Weights of a small contrastive audio-text model: 13.4M parameters.
Rows from block 11 of the audio encoder of a small contrastive audio-text model, named by matrix and row number. Rows with one number belong to one neuron. Each number is 128 + 32 x the weight over its row's rms, rounded and kept within 0 to 255. All counts start at 0. Numbers have three digits each.
After each neuron's rows are labels from the 100 clips, of 14848, where the neuron reaches its largest size: "top examples" is what is common among them. Only what is clearly more common there than usual is listed. The data: synthesized solo parts of chorales (CocoChorales). In brackets: how many of the 100.
# gate: MLP gate (encoder.blocks.11.mlp.gate.weight, 1024x256), inputs 128-191
# fc1: MLP up (encoder.blocks.11.mlp.fc1.weight, 1024x256), inputs 128-191
# fc2: MLP down (encoder.blocks.11.mlp.fc2.weight, 256x1024, transposed), outputs 128-191

gate.201:123086159126139107136048160118101128097109156128124139124175156097137128128095110111135178148133162170128116121139091056115107134141092130106134093117056167191093123062052074136122115111172140
fc1.201:164136095064121102147062130144082112135203127138155120100160104102157057125135116126115142184103142143110125166131111161068087107142094108124113085122128148172116120108080084108116142117121175
fc2.201:158132124139118171190166115200164144173084191095098143095163106126134125113101112082090150094125118178126134085174142131155126131176090140095093153170215142106200133133127056117097136088107103
top examples: note D4 (89); viola (77)

gate.580:107151099142113192131150100178112182132115148127111109164097134159136182102126062101155094051164141061133169128160125150113189119153110110124159086152137110127094094109128131165131022173114174
fc1.580:139091115141171074096111145058118043159105133133165137125167147087140121127129149137145089172100100135175055100124129099141143150084108149107129119097095147116105135163136132124155164111087104
fc2.580:134157121166124135118122171111125149120147168122152028111117115113125071147122063157118121145123129130129135125128175189165123219105107149127151129072166107107127135105071205141171142106157100
top examples: note F5 (39); note A4 (36); note D#5 (31)

gate.333:116112123115061182140117160112162063139102103139156147093155131140118141083153170123075150142169160107134133104063169128146082114132161058105097149152123168137197140127146175117161122100100104
fc1.333:129081136123113136109155155121129134139089028187129153109162200157141098104088113082048142131158101160133132116084169111180148147127114119130143099153142106148162146199047143118095110131062118
fc2.333:118090076116153173127148087202104129140150086147147164151089069075147115126122177093163055058089100124116120124162179143194172133134113109142139116170151101145115106146150159200162176154141183
top examples: note D4 (100); note E4 (44); bassoon (43); clarinet (40)

gate.79:147079067168155107117116137101098048128130169138154181093128123119147132114116080137124116097109104126126233055205161103069095084095121104187160107117187163142109141121198149195133117159130091
fc1.79:095156101073147097084138148166134074104115097095158107099115123109122099119140120063090160149187176098139128106197146097180135119122186151119113142116133137088105156149139130131146088175102108
fc2.79:157050117051087107164100108108108205123091164090162130122108103134103100157175086192076078107104144126163170142127162120123172087058140132117169098152096119110136088168144126141247143102148169
top examples: note A#4 (98); violin (68); note C5 (46)

gate.659:090111187169178123165070170140195168069119098082151134178188136196128118186117074057141122100155119094156191102171174138071158120155107155155110121118086152126104122175118131070170144172172108
fc1.659:160196063161092129098174091152128141163120126181124144079154149100105161124109062133130151153076137180106133144090108124147147122141071106057127162104152138137160105097140142209112115083093071
fc2.659:160189170156099164113220118095178115139131197062099087099129116117125150093116122117161097095169068103178195066136139142123083128124174144125171130124149081167110142117077137182139121145145085
top examples: note F3 (55); note A#3 (37); tuba (33); oboe (31)

gate.456:102125127169111103130054117125117103147119128170116112090162143166105141105148146161122068119083158105096132087124140143150169117106105125141158112062176150163122127183085110144165091130066085
fc1.456:152116108147127144163116125137095118097088120149111091160123119147149141118143122153087077104087113110129098103067196136116094132176138132127127126141079111148082101105099131161132142125142069
fc2.456:059171131127104127136139095140147151119133091068100121116076146125135137138070104121120141125178154163136080087137128150122105175126127169064217181122145136156122113170144128172116112149117127
top examples: tuba (45); note D#3 (28); note G3 (27)

gate.431:165143161133172142082108120144138132129148120093127132143139124086122105123100116112109166098118126132103145110102076108121157110123119119118178124145105116118145072098136176119111113134124135
fc1.431:103100105115156144171118115135140080168110146063076111092183112159158113084128149159097137162124074138115174083138132143154144116112129111130179180082136116116082130134086206093164057094113140
fc2.431:106141084177115132129121150115133137191132160080184144174083132137128131091111141146115132151120115128143120181185129171129107166139154129068140135121141117133190200126110150141139136173161136
top examples: note F3 (51); tuba (35); note A#3 (31); note E4 (27)

gate.45:061110115111083093180117112149127087144147130133097123073071120119143125138096195095154054144133120135117121195172202179152195182184079100134117134115067147145157129126124129163131089103133183
fc1.45:176131157100156138127140170122099132127109108140160109196179128165153129095150116145104174107121098105108119101097118071158088115083156156104164119148176159057084097144099111080091188156116097
fc2.45:152074133118173116168135098118092133112131149149130109125149145150074144116153077085117061146139133126111143136099102122169125080062135152133114163166056153124140153107099121135130080118184067
top examples: note F5 (96); note G5 (49); trumpet (44); flute (37)

gate.554:134112117135085116112085117106189156171149151154118112115157172152152130090138119140093118069132125114130152150146151173054122134149108103157129132099181135125150174152179111196090173194137168
fc1.554:152154152114039122114098127129105164199158152144151155123150171199039083144186138145138166112120101152112129187122114104101148121154125118141113125128116066151142098092152136144105183190112142
fc2.554:132107109103121110123176130179129149138177179088138129147106144115187088125113164168140200156091074159144158070098071102104057137150126113120169148172210130123157164140145145158075126130068112
top examples: note F3 (100); tuba (73); note A#3 (51); note G3 (40)

gate.63:150130139102115221187185067123091152102160154123112130121128160176142143176120172108112125150175135154099123108141163117145169109134133158201128129087152117107071124137105121137172135150074127
fc1.63:145132101203065132074132189152118123171129073111172124125124136145114158113086075069159072118106083106147154131100109079164094151153146133127122132115080096097112181108136157105097108138100120
fc2.63:089178071113107120137145137071197140184103113166069088152092158138101128142137119083106148129137127129160132148082105172111096102103153113160130106130138155146146163111150106108072113117143147
top examples: note G#4 (90); clarinet (53)

gate.326:144140169092097136098115138112130104114126114132114126236162102133153105116163079156113081133150133051104177139139145159095137129116191162133123089104178158119132147126118068119161134158106096
fc1.326:113119131122120153086143114073168070136137130115121140133167078137131121136199085099105122185166145127130084189163153161103117136176153174151157091112129146140127124183135100144080139102139101
fc2.326:147162131110139137200100123109149140087147077089165125141178121165180136093132101090116104157107082068110189114145109131073132184086103153120111122084067195099134149108173104128124149165168183
top examples: note A5 (100); note G5 (45); flute (44); trumpet (31)

gate.458:169175128117108090123074136096155114136098103177148136117191103154145079108157142128183095149174092170123154087113116094122149165117127085098188100152141171109165182146117095069146140122147146
fc1.458:155146139137151160089191102123113120130109133088150134073136079142119184170091125109061139123093155113089154137122116090169064106136121170142107145145096055135125129135146163198127142140108139
fc2.458:109173159098126125083093132144167148165072114079169092126113135126106163141148102139119077105148110068137165095150157131182144140096194151208153092115091102106107131133095131183168096130173146
top examples: oboe (64); note A4 (27)

gate.482:097048153136189090142155171142125195120126185177151083115161121204164147150102179155156075072081170087159098124128119150185123143102094135150115106148095114109146095168154122110151117109118047
fc1.482:121069112121167166143040184117106160141115172123121088162104176184100165122101129168148101098101144129133116135124104090175161146140108167091139105143107082086132117147142146138138071144108106
fc2.482:206067141139106149112102138093112167116190153099078103080152058150080125140119131078110120160071158150135133099139124121083133122167119167084090124142097110166123089149135148137132165120114126
top examples: tuba (43); note D#3 (40); note F#3 (39)

gate.627:183065086185127121089048179110080102167105115106090126135131148124108096106034160125145126118105108124076070169126139131144083168158134121112141101145163093149182121129125114144158118119137147
fc1.627:094170162079128127148127080166198161085139193128226111112150124136131180156157077122102084143135124114158194085117079186073139111067173115114108145122098140106086091112142130121104150086135109
fc2.627:211149155110202100084145140125112144175116142095177132082142179094161112148137140071097153150111070170124106139110191130103152151082095142102068112163044211123191108138142121108135153182155099
top examples: note D#5 (92); violin (85); note C#5 (26)

gate.425:170108145112166102094090106079198139111140148123130183078035126113131092178081125127159072167132133145148131134110123153187118167106046156108096134136146127088142095118162144152105061106149106
fc1.425:145116093191134092092139151106148133110078141085191134178158078173108196123122131150096149113124135092141094133178105115150087134113143111172127165089132135083170105157115111072121102076122156
fc2.425:146095114135154112107074121092103132143126084178100126099074104112079134122111061129206096122105146142143184153189121163137143113140105077090134096150118101144168084131147178108153134129157151
top examples: note E4 (89); note D4 (52); note F#4 (45); clarinet (33)

gate.504:093106139132128126132145144069110153156097168134117183125100135179134144143147123102111119101105117109090192107046177105096087110102156233086110127168188086102098135133139084121107104098069116
fc1.504:145118103115121129115109108198174085116113121088110095151097118087115110130121151080151140199124104131153099103208096134191228154119141116145129095084100166111170121169126165133161138202160133
fc2.504:152082132118116136023120095149112157068130142137134070132112088169128091132140120137092136136163123090153133123180106091080144128116096146118144074161136139142105186108168045089134170086131146
top examples: note C4 (84); note C#4 (29); tuba (28); cello (27)

gate.260:133170140076171105119161129103146100149136038124110128129125152088221142167113126136143145131145183095131164119128163166123138134156149177102158094208177117151085142178145087127160142090124145
fc1.260:116133091164098113120103136090168145162108244141109138132127066162033091070209114143118104154121094159107161153124128109140150110093207139142122139091121099067157119072172166140152082131082139
fc2.260:113150118111126135158106129135141109176111089033102166127140150155189133160126054103093157092169129117084147128128122128134148139101156153091090116159109128131098177119192128108131127117177064
top examples: note F5 (98); violin (40); note D#5 (39); instrument: flute (30)

gate.343:107091082129086058135096107107138138098114175079104103075113126106112091068110115154106162132066131195166159101146171118136142172130121148132132114215123109115190089111162115122141175119066113
fc1.343:122103089156106132130126124061181125163151153087124082139178133086134111093101084132121185107132136162123081126133154067135066166140151126114132116121158187126184115150131105088149193166094123
fc2.343:123116099112087176142177135130145142176127148127178146156105198090153121153148079109129151177125104194127099124111087177106072175132165096125159160122095155087114154113019110115162135091098085
top examples: note A3 (100); cello (54)

gate.87:191121134069129090109131107100135065126157106099148137123155128039104124143152118154124049140094140083103204144170132139114116131157175083152101105105158103134089102121143133163170070160102107
fc1.87:152132133135130175182090158111177138120103148170121153114149130113139098097130086128156086084150123139155127126121083061097121100083181161092111135085182089127105129130154121142150106082121089
fc2.87:093150089136125157164125177088105137123143112176067143103134119178111137106130161144117078075120129123090123126103153139134082102134143114122103072126130108118091090117184158117110105109161156
top examples: note D#5 (96); trumpet (79); note F5 (40)

gate.451:093123073101128099155105160137172086163128061140158124133083123128142083133129112107142095135089160131120052147100140174090081098115114118151082167104130153149147105177147148128150080141164098
fc1.451:157136130195150150163137139137101174092134200104043126107161157123084117159113126131079126142175086119152201022142182140152130150120137214136147133141148132081138146104139134144072165119137097
fc2.451:142154103114135126130124132159068184112126141163115122194131158087094092165099127118112108146129108120198142150145125042152132151113165126106139200151169196149111176069166083136135147156164056
top examples: note G#4 (51); note F4 (35); cello (27)

gate.374:154158086122116115125110133156102161175110134147092148081156058172161155105106083064113149126128102104088153118088156137087159153134121154120132115169131042073095102152104108121121117166124151
fc1.374:136116092159069168124120096131145168143092184172170178077117130113074158134107102102174115122143135084126141176125118082121132132138131063102129135099104047085113076133169130151164063151153129
fc2.374:091136167106139126201151098163152133144119165084097115156122123146204107078113142096099130132119174083104148029137128077094147145127146063168105090138146195099114160140200139089147152109132074
top examples: note A5 (93); violin (43); note G5 (40); flute (30)

gate.186:096070158121176170165131155104149157142161092092121080134130169118151204104131120109074116117113173070172069147175140123068117107153106102115190085203145132135140082164102175118145102081128150
fc1.186:120116052136179122134112095109081139137132129153098132148140087130180081179062091154078157137162083149116137127118128175121140143164088180136072160131095115137129106125157126132104107180073127
fc2.186:125108134118100120101182147157158082132128111132116077107071198154131128168138150118164080156146095176163099149104147142116136115098097120102116106100089140164118101165203112112144174113167125
top examples: oboe (41); note E5 (41); note B4 (29); note C5 (29)

gate.677:130107105103155108140126090123143158134119088120109159131123127092132145109149120113149142179128088128114073098104159129184073112153138030127161131089124042144115098081112174106113148137073143
fc1.677:124059159128115165193146133130108104159153120144117069138123096155119242150125169143105158109141171205170150164125137081111126122134110123138103109149137135099166144114141078103162077116110120
fc2.677:130134151121132116108126090104144114101132162150161121117128097132122155109126153171106132150099129086177178132095106204239090137142040150141166113109128158153000144087103129137117137086153179
top examples: note A#4 (83); violin (35); note C5 (34); note B4 (31)

gate.106:175164131147178104081123150141121129136136150110186066131137164159179104114159097160133112095166127183072105082110084179114134108116141086109129051087073173145145146162132111171132121101130125
fc1.106:138196088115144112112125152148169149115080142070109106107105137104150156160152159122109129081126157117158136113179123144133115132150205149113134115125147137135105147162134155173127146085107169
fc2.106:110153107110108194117161147141093133138143161117119113123121137162116155115145121142205053128143098136155106183178136131065111132156145125109153084122143147192088128098169161137151108074121167
top examples: note D4 (59); note C#5 (37); clarinet (33); instrument: violin (33)

gate.290:141066154138136112139168150123120202119099103140120092123170180083172165168061095114169161090190136173150081129095134127101152133117095078097116128122140132159110118112147101094098117136101140
fc1.290:119144124079108140132117100136201098147118134141161174100060114104100193135124076190101083098149112139138133158180152079109111118133145136140182104176091148106150155175122137110183200126105098
fc2.290:089113105123113160119109150166139123114119109139119122107159091154128090132186180128142145159058060169125155146110149163166136084111113155137154114085114122110133127129071108128109090108100142
top examples: tuba (25)

gate.240:171142144181111090109153092111149137121060048113167163063173126128172141082181119092147158100155137071139140130083133145112152075106127153121150150111135114225106122108131076150084107126108095
fc1.240:110133140109104085166175096122114120116100116144169093168122130142203156127168071098138140105148127082176124080115145165148110063098173112101156156140092136155108155106129058132105115073042140
fc2.240:130123114162167126138137109100131079127126173088122156172110180074094099170111150163106111153179142103078155178137146105146153097120112135111211110168135113088127126169154123158073103115145119
top examples: tuba (100); note F#3 (44); note D4 (40); note G#3 (35)

gate.537:113168192159114123185116134092129146098147152176115132120205173096095115110074063116082071168160118120093078139099155102042082107084171140127108175133183170128104108123161104138109112164136147
fc1.537:145131186170111118127111095106139081139150116173124110150145156092088110027063056128130072095154093099133154098150092113130057088177166115148144153145117082074117110050124114160089099181096137
fc2.537:077129087133161167158147166198085083124145141139126065108066139140107152094111087128144157174084128136160126145139143057147107098106171174203165103126132189141154144175106120132100086110104179
top examples: note D#5 (66); trumpet (44); note D#4 (34); note F5 (30)

gate.223:083157092143136084130131159174142158122065107143143063109149149149165071150151111094120151125111139094142107181086140115081119111126126130144175113087186112147160133129097142072126127105113092
fc1.223:101134136126128112133140168162133123169042129126111089086146151144130100160134136080139153130133104068118166171121134159120137120099104156165144132122150078145149133128076170090129115110103090
fc2.223:108136152138101141138140100179127186115142120159107145128156111132125111154125124128163146151110125180119124114141105137163103126110159125121168140147175135112163176120186109152155143105105154
top examples: note D#5 (82); flute (57)

gate.234:118129132135137157174156125185120132157109103115127124111133171203037109125155098141097148074126138144136140067073116133111154081141135107178107173164139152144106121090102109111167151128132107
fc1.234:124117171090144153151147141166131128090127066135110121149127175159054139154185162109124120099117123174155119098124123098081193121096143081174059171101149109168116164086158117103101135118127078
fc2.234:136127099089141109119144165125182176131081124141199094067121126108174130140170076135145116086117058073092121068120110080129158154182102137106170159124122163134177136153126188118145182112141164
top examples: note D#5 (97); note F5 (46); flute (34); instrument: trumpet (28)

gate.682:135090137120120143133118183084177085139144120146106109141125118096126108130116131185076059116125189156125089121103159176138152214153133176188091142128136139115131128129086128137127096105118110
fc1.682:126153151169132113167178113140148149158104099123081134135165181127142162126160126020104147188146093144167168059093107131102144069172133129081164185123176182135103140139156176083116118142166135
fc2.682:088150121108122069087144122112112114161142125160168177113091152115135160121124197042154125153178095170092119185060096137085045073099121125137066107164065130134142183113157135172169099218107122
top examples: note D#5 (61); note C#5 (48); flute (44)

gate.2:127164130169146093109103166162147117160137144085157102139108172127119157118124125147128132222068135101096126155125099169081109136145178109111138132129156145143115098113138181129145148139052062
fc1.2:151121159117094085136153134136131093114105108116085179103125087134160109141096161080137074086139147133160090126140172131139106138070109145135056135120111110126185163152112127119152103135151098
fc2.2:081159129082131126115191122133197152110076150117128095189108119128164125107188111128164051149121133058163137135159145147169143148069161123157138134176160156092076142140103071104104117099156167
top examples: tuba (44)

gate.192:123092102200168052144141137116114112163077186079128125103170125118091109176189086140105160142145118128085155120113152141150084154151075143129136112127175129094127097142127101099101099100119096
fc1.192:100126109108211101148113135108122088147118200125152088113116141148097109141185057147147168129136142106091122114106146181157087110103094093095125135179144097120104161162139093171108147073101098
fc2.192:089153118081201109122102115135151166088130112129161109139161142082115107154111142073071178078121156128159095123121155134136127100114122131097124135147123091075121133109103108210105148024174115
top examples: note D4 (98); cello (37); note C4 (34); viola (27)

gate.560:151128094120173093142015162113103153090130144164183078151126136165122130134192153136165176137114141158116129123077122137118111172137112148131145136086133173074143068093153110088150124134094185
fc1.560:112095171092161118144188124115134120183129113110093127089129155056125170163123113121081155118114089163173125161160123132176098119095131085129148091168125051176129120139115173141116137171151103
fc2.560:115109176154090116093110137120125102195105108042098135131138092123068122110146177172149124077173121098155146117105193129173100112141219138120201115122161120150144102146134149116138077147154149
top examples: note G5 (56); trumpet (38); flute (29)

gate.577:069120099166135158077115109075185130086126117155102158137083145100112153084120155182113147082102154136138094168171097169102102154141116187111158147141119160120125092167102129104162141201118167
fc1.577:088118101138203114166149180102120098096060173059132083143170114132137137208144128096127178081215119117131180116158107154144074129104157112130063138073092133081181152145118135118173097175076111
fc2.577:108145153173138131132146141121119107158058160077154067124146095077153121159126178106101156125086086125182101176101138130112131116106150104136139101187164150121112124170111175119141153144149134
top examples: note F5 (63); note G5 (45); violin (34); note G4 (31)

gate.285:169157082153131127141166141178161131143114116080176123096116152098167148122116158132176166132118116182114139163107138166107132138150075085084126123110120094081078197103181121079090081116136113
fc1.285:121146127148067129127105133186145117141088110092143182128114134123104127149123159069140177126151108133108135152136131128104105140142168089142143121147134121050096175135148114086137120103156126
fc2.285:077125088130078114113128116130132128110147161136166129111117153169148129174123144145118142104170117204101115112122120101064111096126111150132178151137141067081161071113047206117132088141058128
top examples: note G5 (100); violin (70); note F5 (40); trumpet (27)

gate.78:174168098127105185108116158085146060060148065045131136108050130128168081186067123089061101128078120143131154167072121120150106122173112161122076171077112112114135172122113163091117059171120122
fc1.78:141110106087145109115125066161160162154155112104132131108160126112164152090164128131113114117113113103099175104190177122073111162134113101127050124101098114105153171159074114155095143102108152
fc2.78:183108135173127163135191159113143061166172124102176067063114096152125164159119185119228160102166128131191099131077115170124150155109116122083091085189070067151158116126119177067093190135168119
top examples: tuba (28)

gate.313:193140171127143124140121085174165153113135123132112109101049139139124101136071063114114100142117194097200123078152167102072081182103079109130069177067130119080112162169153088195089151150097131
fc1.313:117144134156144114136136133118181132107145109104133171165137054081154075169142113131151145128115071152095143144109100108108102057175196149149136040128131175117175073133100120094187080061161098
fc2.313:134095152113116163106138148169097187117148129144164126156125149126102137073141099146102127100097204024142141166221134137152172079098126137151148157133168127135123157099112148069137129143131181
top examples: note F5 (42); note D#5 (31); trumpet (25)

gate.698:142157136122120118122066164171141172160159176126137119204166160158124156075160182127126114133092106175122137142151163180141173118129159071150207124155144116100150136161111134151137140154146126
fc1.698:079130135127144098139198090116162148153123120049110146074151099104094157105161127157184144120182131130119060156112128106115165102087072138123101152132102155134081126101135116145147170095144122
fc2.698:097142224110137155109115116176180109132187117157096186061111091083120117191141136100079111094175172105129167182150129128082122109091090108050093102116130151092107145160191134069121155130185121
top examples: note A3 (100); note G3 (55); tuba (38); bassoon (35)

gate.272:108152164176101122118100079104098187146117107167165149131140103140097108114065135108102042108171136115166087120106184106115155126097115163160136109076124114063076162108135135123135176117125172
fc1.272:134104127197168114140133131129113099102151125158080114163141160120156195130133088147128126157120177095079122167182064161128080086149079089059140066145157097193138111132110097158128064196107133
fc2.272:102150098150103099182119102100093098098147119179196130138101159129091127103145179138120068199141183143164105137122133039094108088098152088176106100162088133163108128117113119125128126080102128
top examples: tuba (29); note A3 (26); note A#3 (26)

gate.277:090129191093125123134191158151136129107145173125124130190086136162032142128102149122140204098097134131078142119143103125094106135136151121108107102159137143134137170153103141150096143116157054
fc1.277:200126120129086126130104147113124147141121149116135133099159126111195103171156113096114092148168053116095034109171105164137149112180154093162162126147110135093090127125167118112136093137073200
fc2.277:130111162121145129142156105118175154181134130110128089161233124164080068114161110087080153092137168150115129136112186190170126086106116163150139148140139148107139123107172121094118113122203105
top examples: note A#4 (30); note C5 (28)

gate.417:166132184137127180088156133123150177104087096108112146049086192076206179116169128066063175132089129117140124075096145149118119095112095155161142117141134149151101163181082142119073168121111145
fc1.417:155119171102113181111072146154168082128037152126127132099113140100188142142109082090140138108103169109122151143105154129149136094122083000114129077116143146119121087099089095104096091162112118
fc2.417:116146145100150141105164156111078134128098127149169091111142098126146143150123132127109124117155083072106165169112162099149129112080158144120101143158118057130091106105124105126179154143124153
top examples: note D4 (100); clarinet (52); note E4 (37); trombone (34)

gate.252:156107177132092171103133138083076126182125152089169098141102042128108093150092131071144087131129111107182159093115108098138127171163155122121118141145157055079118131163111158061052160103165072
fc1.252:180157116127137134138134067156175136067111104133118142090172137150145089095133089123138170131138178099084097162141150149118157096132092140165099147088080188136090162089151098170143110172130111
fc2.252:127126133139074100103152088163144103168138151193185095134111160067066061117111091161083127191124107115165155182123118106166139142106163127078119129120161105133059094160175127128146133159086104
top examples: note E4 (39); note A5 (29); clarinet (29); note E3 (25)

gate.433:146104111147154088102096125122121087122123136102141166063134180110095161145110150069099102140164146169177149154113120113092141109084084149090100105152144095134131070111151147131135147139031160
fc1.433:086137082144139152118162129093113111152111162085118056129139147202212148110175115175184134102094142126142189085152095150094141158148080138126129121210107066080152096121104153126120102144106179
fc2.433:145085106145121130138122097081145131162152112097162152143131138131155117085127161092109158142172141109120140165076100096136123119197133131149074139130145078120169125194115117085085127112130114
top examples: note G#4 (99); violin (39)

gate.593:152156141103153115169149150177052152139101092096137170172127178132057150164095156168084144100120149200129131122151169105135105104166069113107211129121138114144195158121156116131156166159176096
fc1.593:124140134173113112100132085105160091160119116151136159075185105123132135079171164119179119139096145060147130149077092158082179143083179171148041091138158150134080128113144129136117117092100138
fc2.593:115129111126141079106167137080174103144108187200101177119128154090189138141097138156103130154155121039121085183158076119170107104096107137115199165106111097118116128103163134118092116112107152
top examples: note C4 (98); note C#4 (93); note A#3 (47); tuba (46)

gate.226:137095130192164069131128171093181129081152095102090111145180125111122139133084125127076159146131110177118156085180138136135091106104138099102145113104153181133140137169146132164098187166160162
fc1.226:125148148176145121073064132117135187116128071141143116158072170098111095150218119131136130197176124144140164145128126144156087138087133114142124161185135104152111149113080160137100151127151158
fc2.226:101142146124145091119121108131131134165162122159114166114134158076127183157108160082081134121103103135129152140075144123185130107124129093181181091100116099133136074077186098174071098118145089
top examples: note D4 (95); viola (39)

gate.368:122057180125068134185141121104097135155120144143102117110098122149119128167105179129118104179088136126146144114135064134152061079145181129058145174107184090112141141111138082157184148139140141
fc1.368:163082081128127123086151109158122161138174214178156137194104169214141145111185129145129137126107118151087157118150167117141126102138102160110120145127148151081164171090136131131148158148134176
fc2.368:130120123132075055087174139167066047122168128180159144087152138124086073129162099151106126144157166134115162145130113134140157122121113171085083110137108156130117179158110052125170178084091117
top examples: oboe (71); note C5 (71); note G#3 (27)

gate.595:144165158123118163096129142163130079110151066139124170137086042139160118122104087101167125137163138113096119145139130093133132137060137104125127087125126109111090191194097191097172129167157139
fc1.595:118054115112099116194070145117141143106114103167147168116101157131087136119198116166100091128111185097105152126081118129122155149203167179134192110162151161175156156171167103170097177165097132
fc2.595:108112171118126109121051117148143114082171153141108151116161131145169084149157149131163114116176093135149108146107106104204188165124144116099112103119078157112077105082138121146135153156106138
top examples: note A#4 (68); oboe (36); note A#3 (28)

gate.505:118113078152134152189088140064092132164135121129119179085150147161115089197167090128102192146158120108159095159107143197134160163137131100122130134119064136116122158097075156152177131146140156
fc1.505:151127142105129097101110135186072081095122107126078125173075113140124140164157165133192107118148159108119144177129134131149084133101095138102101145106201085121116098179124171095083093118153093
fc2.505:114066123071137172103116136123145111099118115099122150113096135108157110111124105173125105070157121083096099118145082112122104146167105110145105126124137133166139085126142138158105092146141130
top examples: note F3 (100); note A#3 (55); note C4 (37); note A3 (33)

gate.468:190158150144146095116175083138170167090079143145127133119146134113138112073193102103096072176118103091137146138190120114110110087129118107086138156116130160113148135121173127112112130134079135
fc1.468:120170129114137116114095126117153149138155120124123120114150098110094167184074102124141126117126069152124130143109139104189078124123067115121129118094117105182088177166081161128082111129133168
fc2.468:067139112132160158099109175078179079172158183167105205073143134139092114155119150131103174104129121165134140150142109087199114193149087147065078121119144173121139170148158115142107110063112099
top examples: note A#4 (98); horn (74); note C5 (31)

gate.650:139154140169143140137138159115137151042055104113153091108145107124144135142165172147179109119175139112133166062153149159167122163094089100179113122162128166078093095111115146159098150114117148
fc1.650:125153157115153203142088167212123152095095173176123110082121099129087092109154174074204155116163104158105165112167079172181114171149148124152098084139186116105060074145126135121122109189109050
fc2.650:127107101089176132124152082148129125089142088127153103134168177126109122123180157094117161144126132160097144136077144135081099152156150134122120124062163126094085112173155112090107182140174119
top examples: note A#4 (51); note A#3 (47); note B3 (25)

gate.350:083087105092163111104125098167110134132179157162200117120085184093145099102152167127142046145085171151141117097144203177152146134120163095177095146136120127139087127133055137117072150182133111
fc1.350:110109079146134086121127164100136137170135157191098144137119148046125133123165195091145144169140141188107134089139118162127177155119141192159160071125142123125072109196094135154123086152154121
fc2.350:135130148135138152087094175088148151056121128062141132107165120134166096094143082078085143100122121105165096130118163130196199137090117154184133119092165087124107112172171124143102147094114181
top examples: note E4 (54); violin (35); trombone (25)

gate.34:174064125114186212186104098099062152074166096125078094184110109096122141127162143155127170148123172156076144145093099133102153074144149093134213147153184108124153152101170193148124160120141069
fc1.34:052116154166192125116083135077166131154131109101115097171126096096094175137129121126142131076120118176114095150105107142103129092113183090101121121128102104136143157159139159172106157114140106
fc2.34:084113157104139111137141044152102166115099140117096144117157096155163109106230133104162163107057135104147156160146122097125082153154126110089127122145150167121105073114134149091078169149124098
top examples: note E4 (100); note D#4 (30); trombone (25)

gate.238:068148103191171131195186147062103117164161126088102139089099123080188141095149091103152129131104153159139117092062090108106218099136156124106137120119067151139058091097087092166168129101159155
fc1.238:116145131074200141146176136131109068141090080130137188095095119105108098131124106120145127131150091120127097123059124104130152147108154088150193128106140143119133186094123127177167044129149127
fc2.238:153130115162172129183195185119152104114074038135151153132148153153115165099105128113190143051136104105148090133132194086102151151160107145079135144141165174139099179100120148096146152192152091
top examples: note F3 (91); note A#3 (48); note G3 (35); tuba (35)

gate.540:088135129087103117131147102143148094114085127163125095124079116083160098159118116060123152108230072134157175159176145182118110177123169134096139163128122097211112146129168105096143113154118119
fc1.540:146129078156092169145124123092178118108109161175146181135175138149099136130141083208156143109221188091070103093078106106113163083125102088184088136114104087157134091124143067151105167139116165
fc2.540:089133143110146181116115110100109098146108131095123130133183164108096097140176158095128180162135188153175144145136172157080190173102098175161114122152201143096139119108145103083131134140123170
top examples: oboe (100); note D#5 (48); note E5 (33); note F#5 (26)

gate.76:115150140133139126122142157024068129160186104099113134157142138142153087192125132171115109096136141104084150184072122143084101117119127150134068124157159170143116116115124109114130075059176088
fc1.76:082184125092124100125080176187161195113156139128108120141171068154127100091124202139122138059158125104161090122106094158178174102181130108167125146120132138188161115169121172129161138170091109
fc2.76:105152125130128094074136160130138113108139107157111018126135146137125152069151130114119100187102119137142077172071078133091118160094068130136107113103136108200136152114131088127130063069180193
top examples: note A5 (77); note G5 (45); violin (33)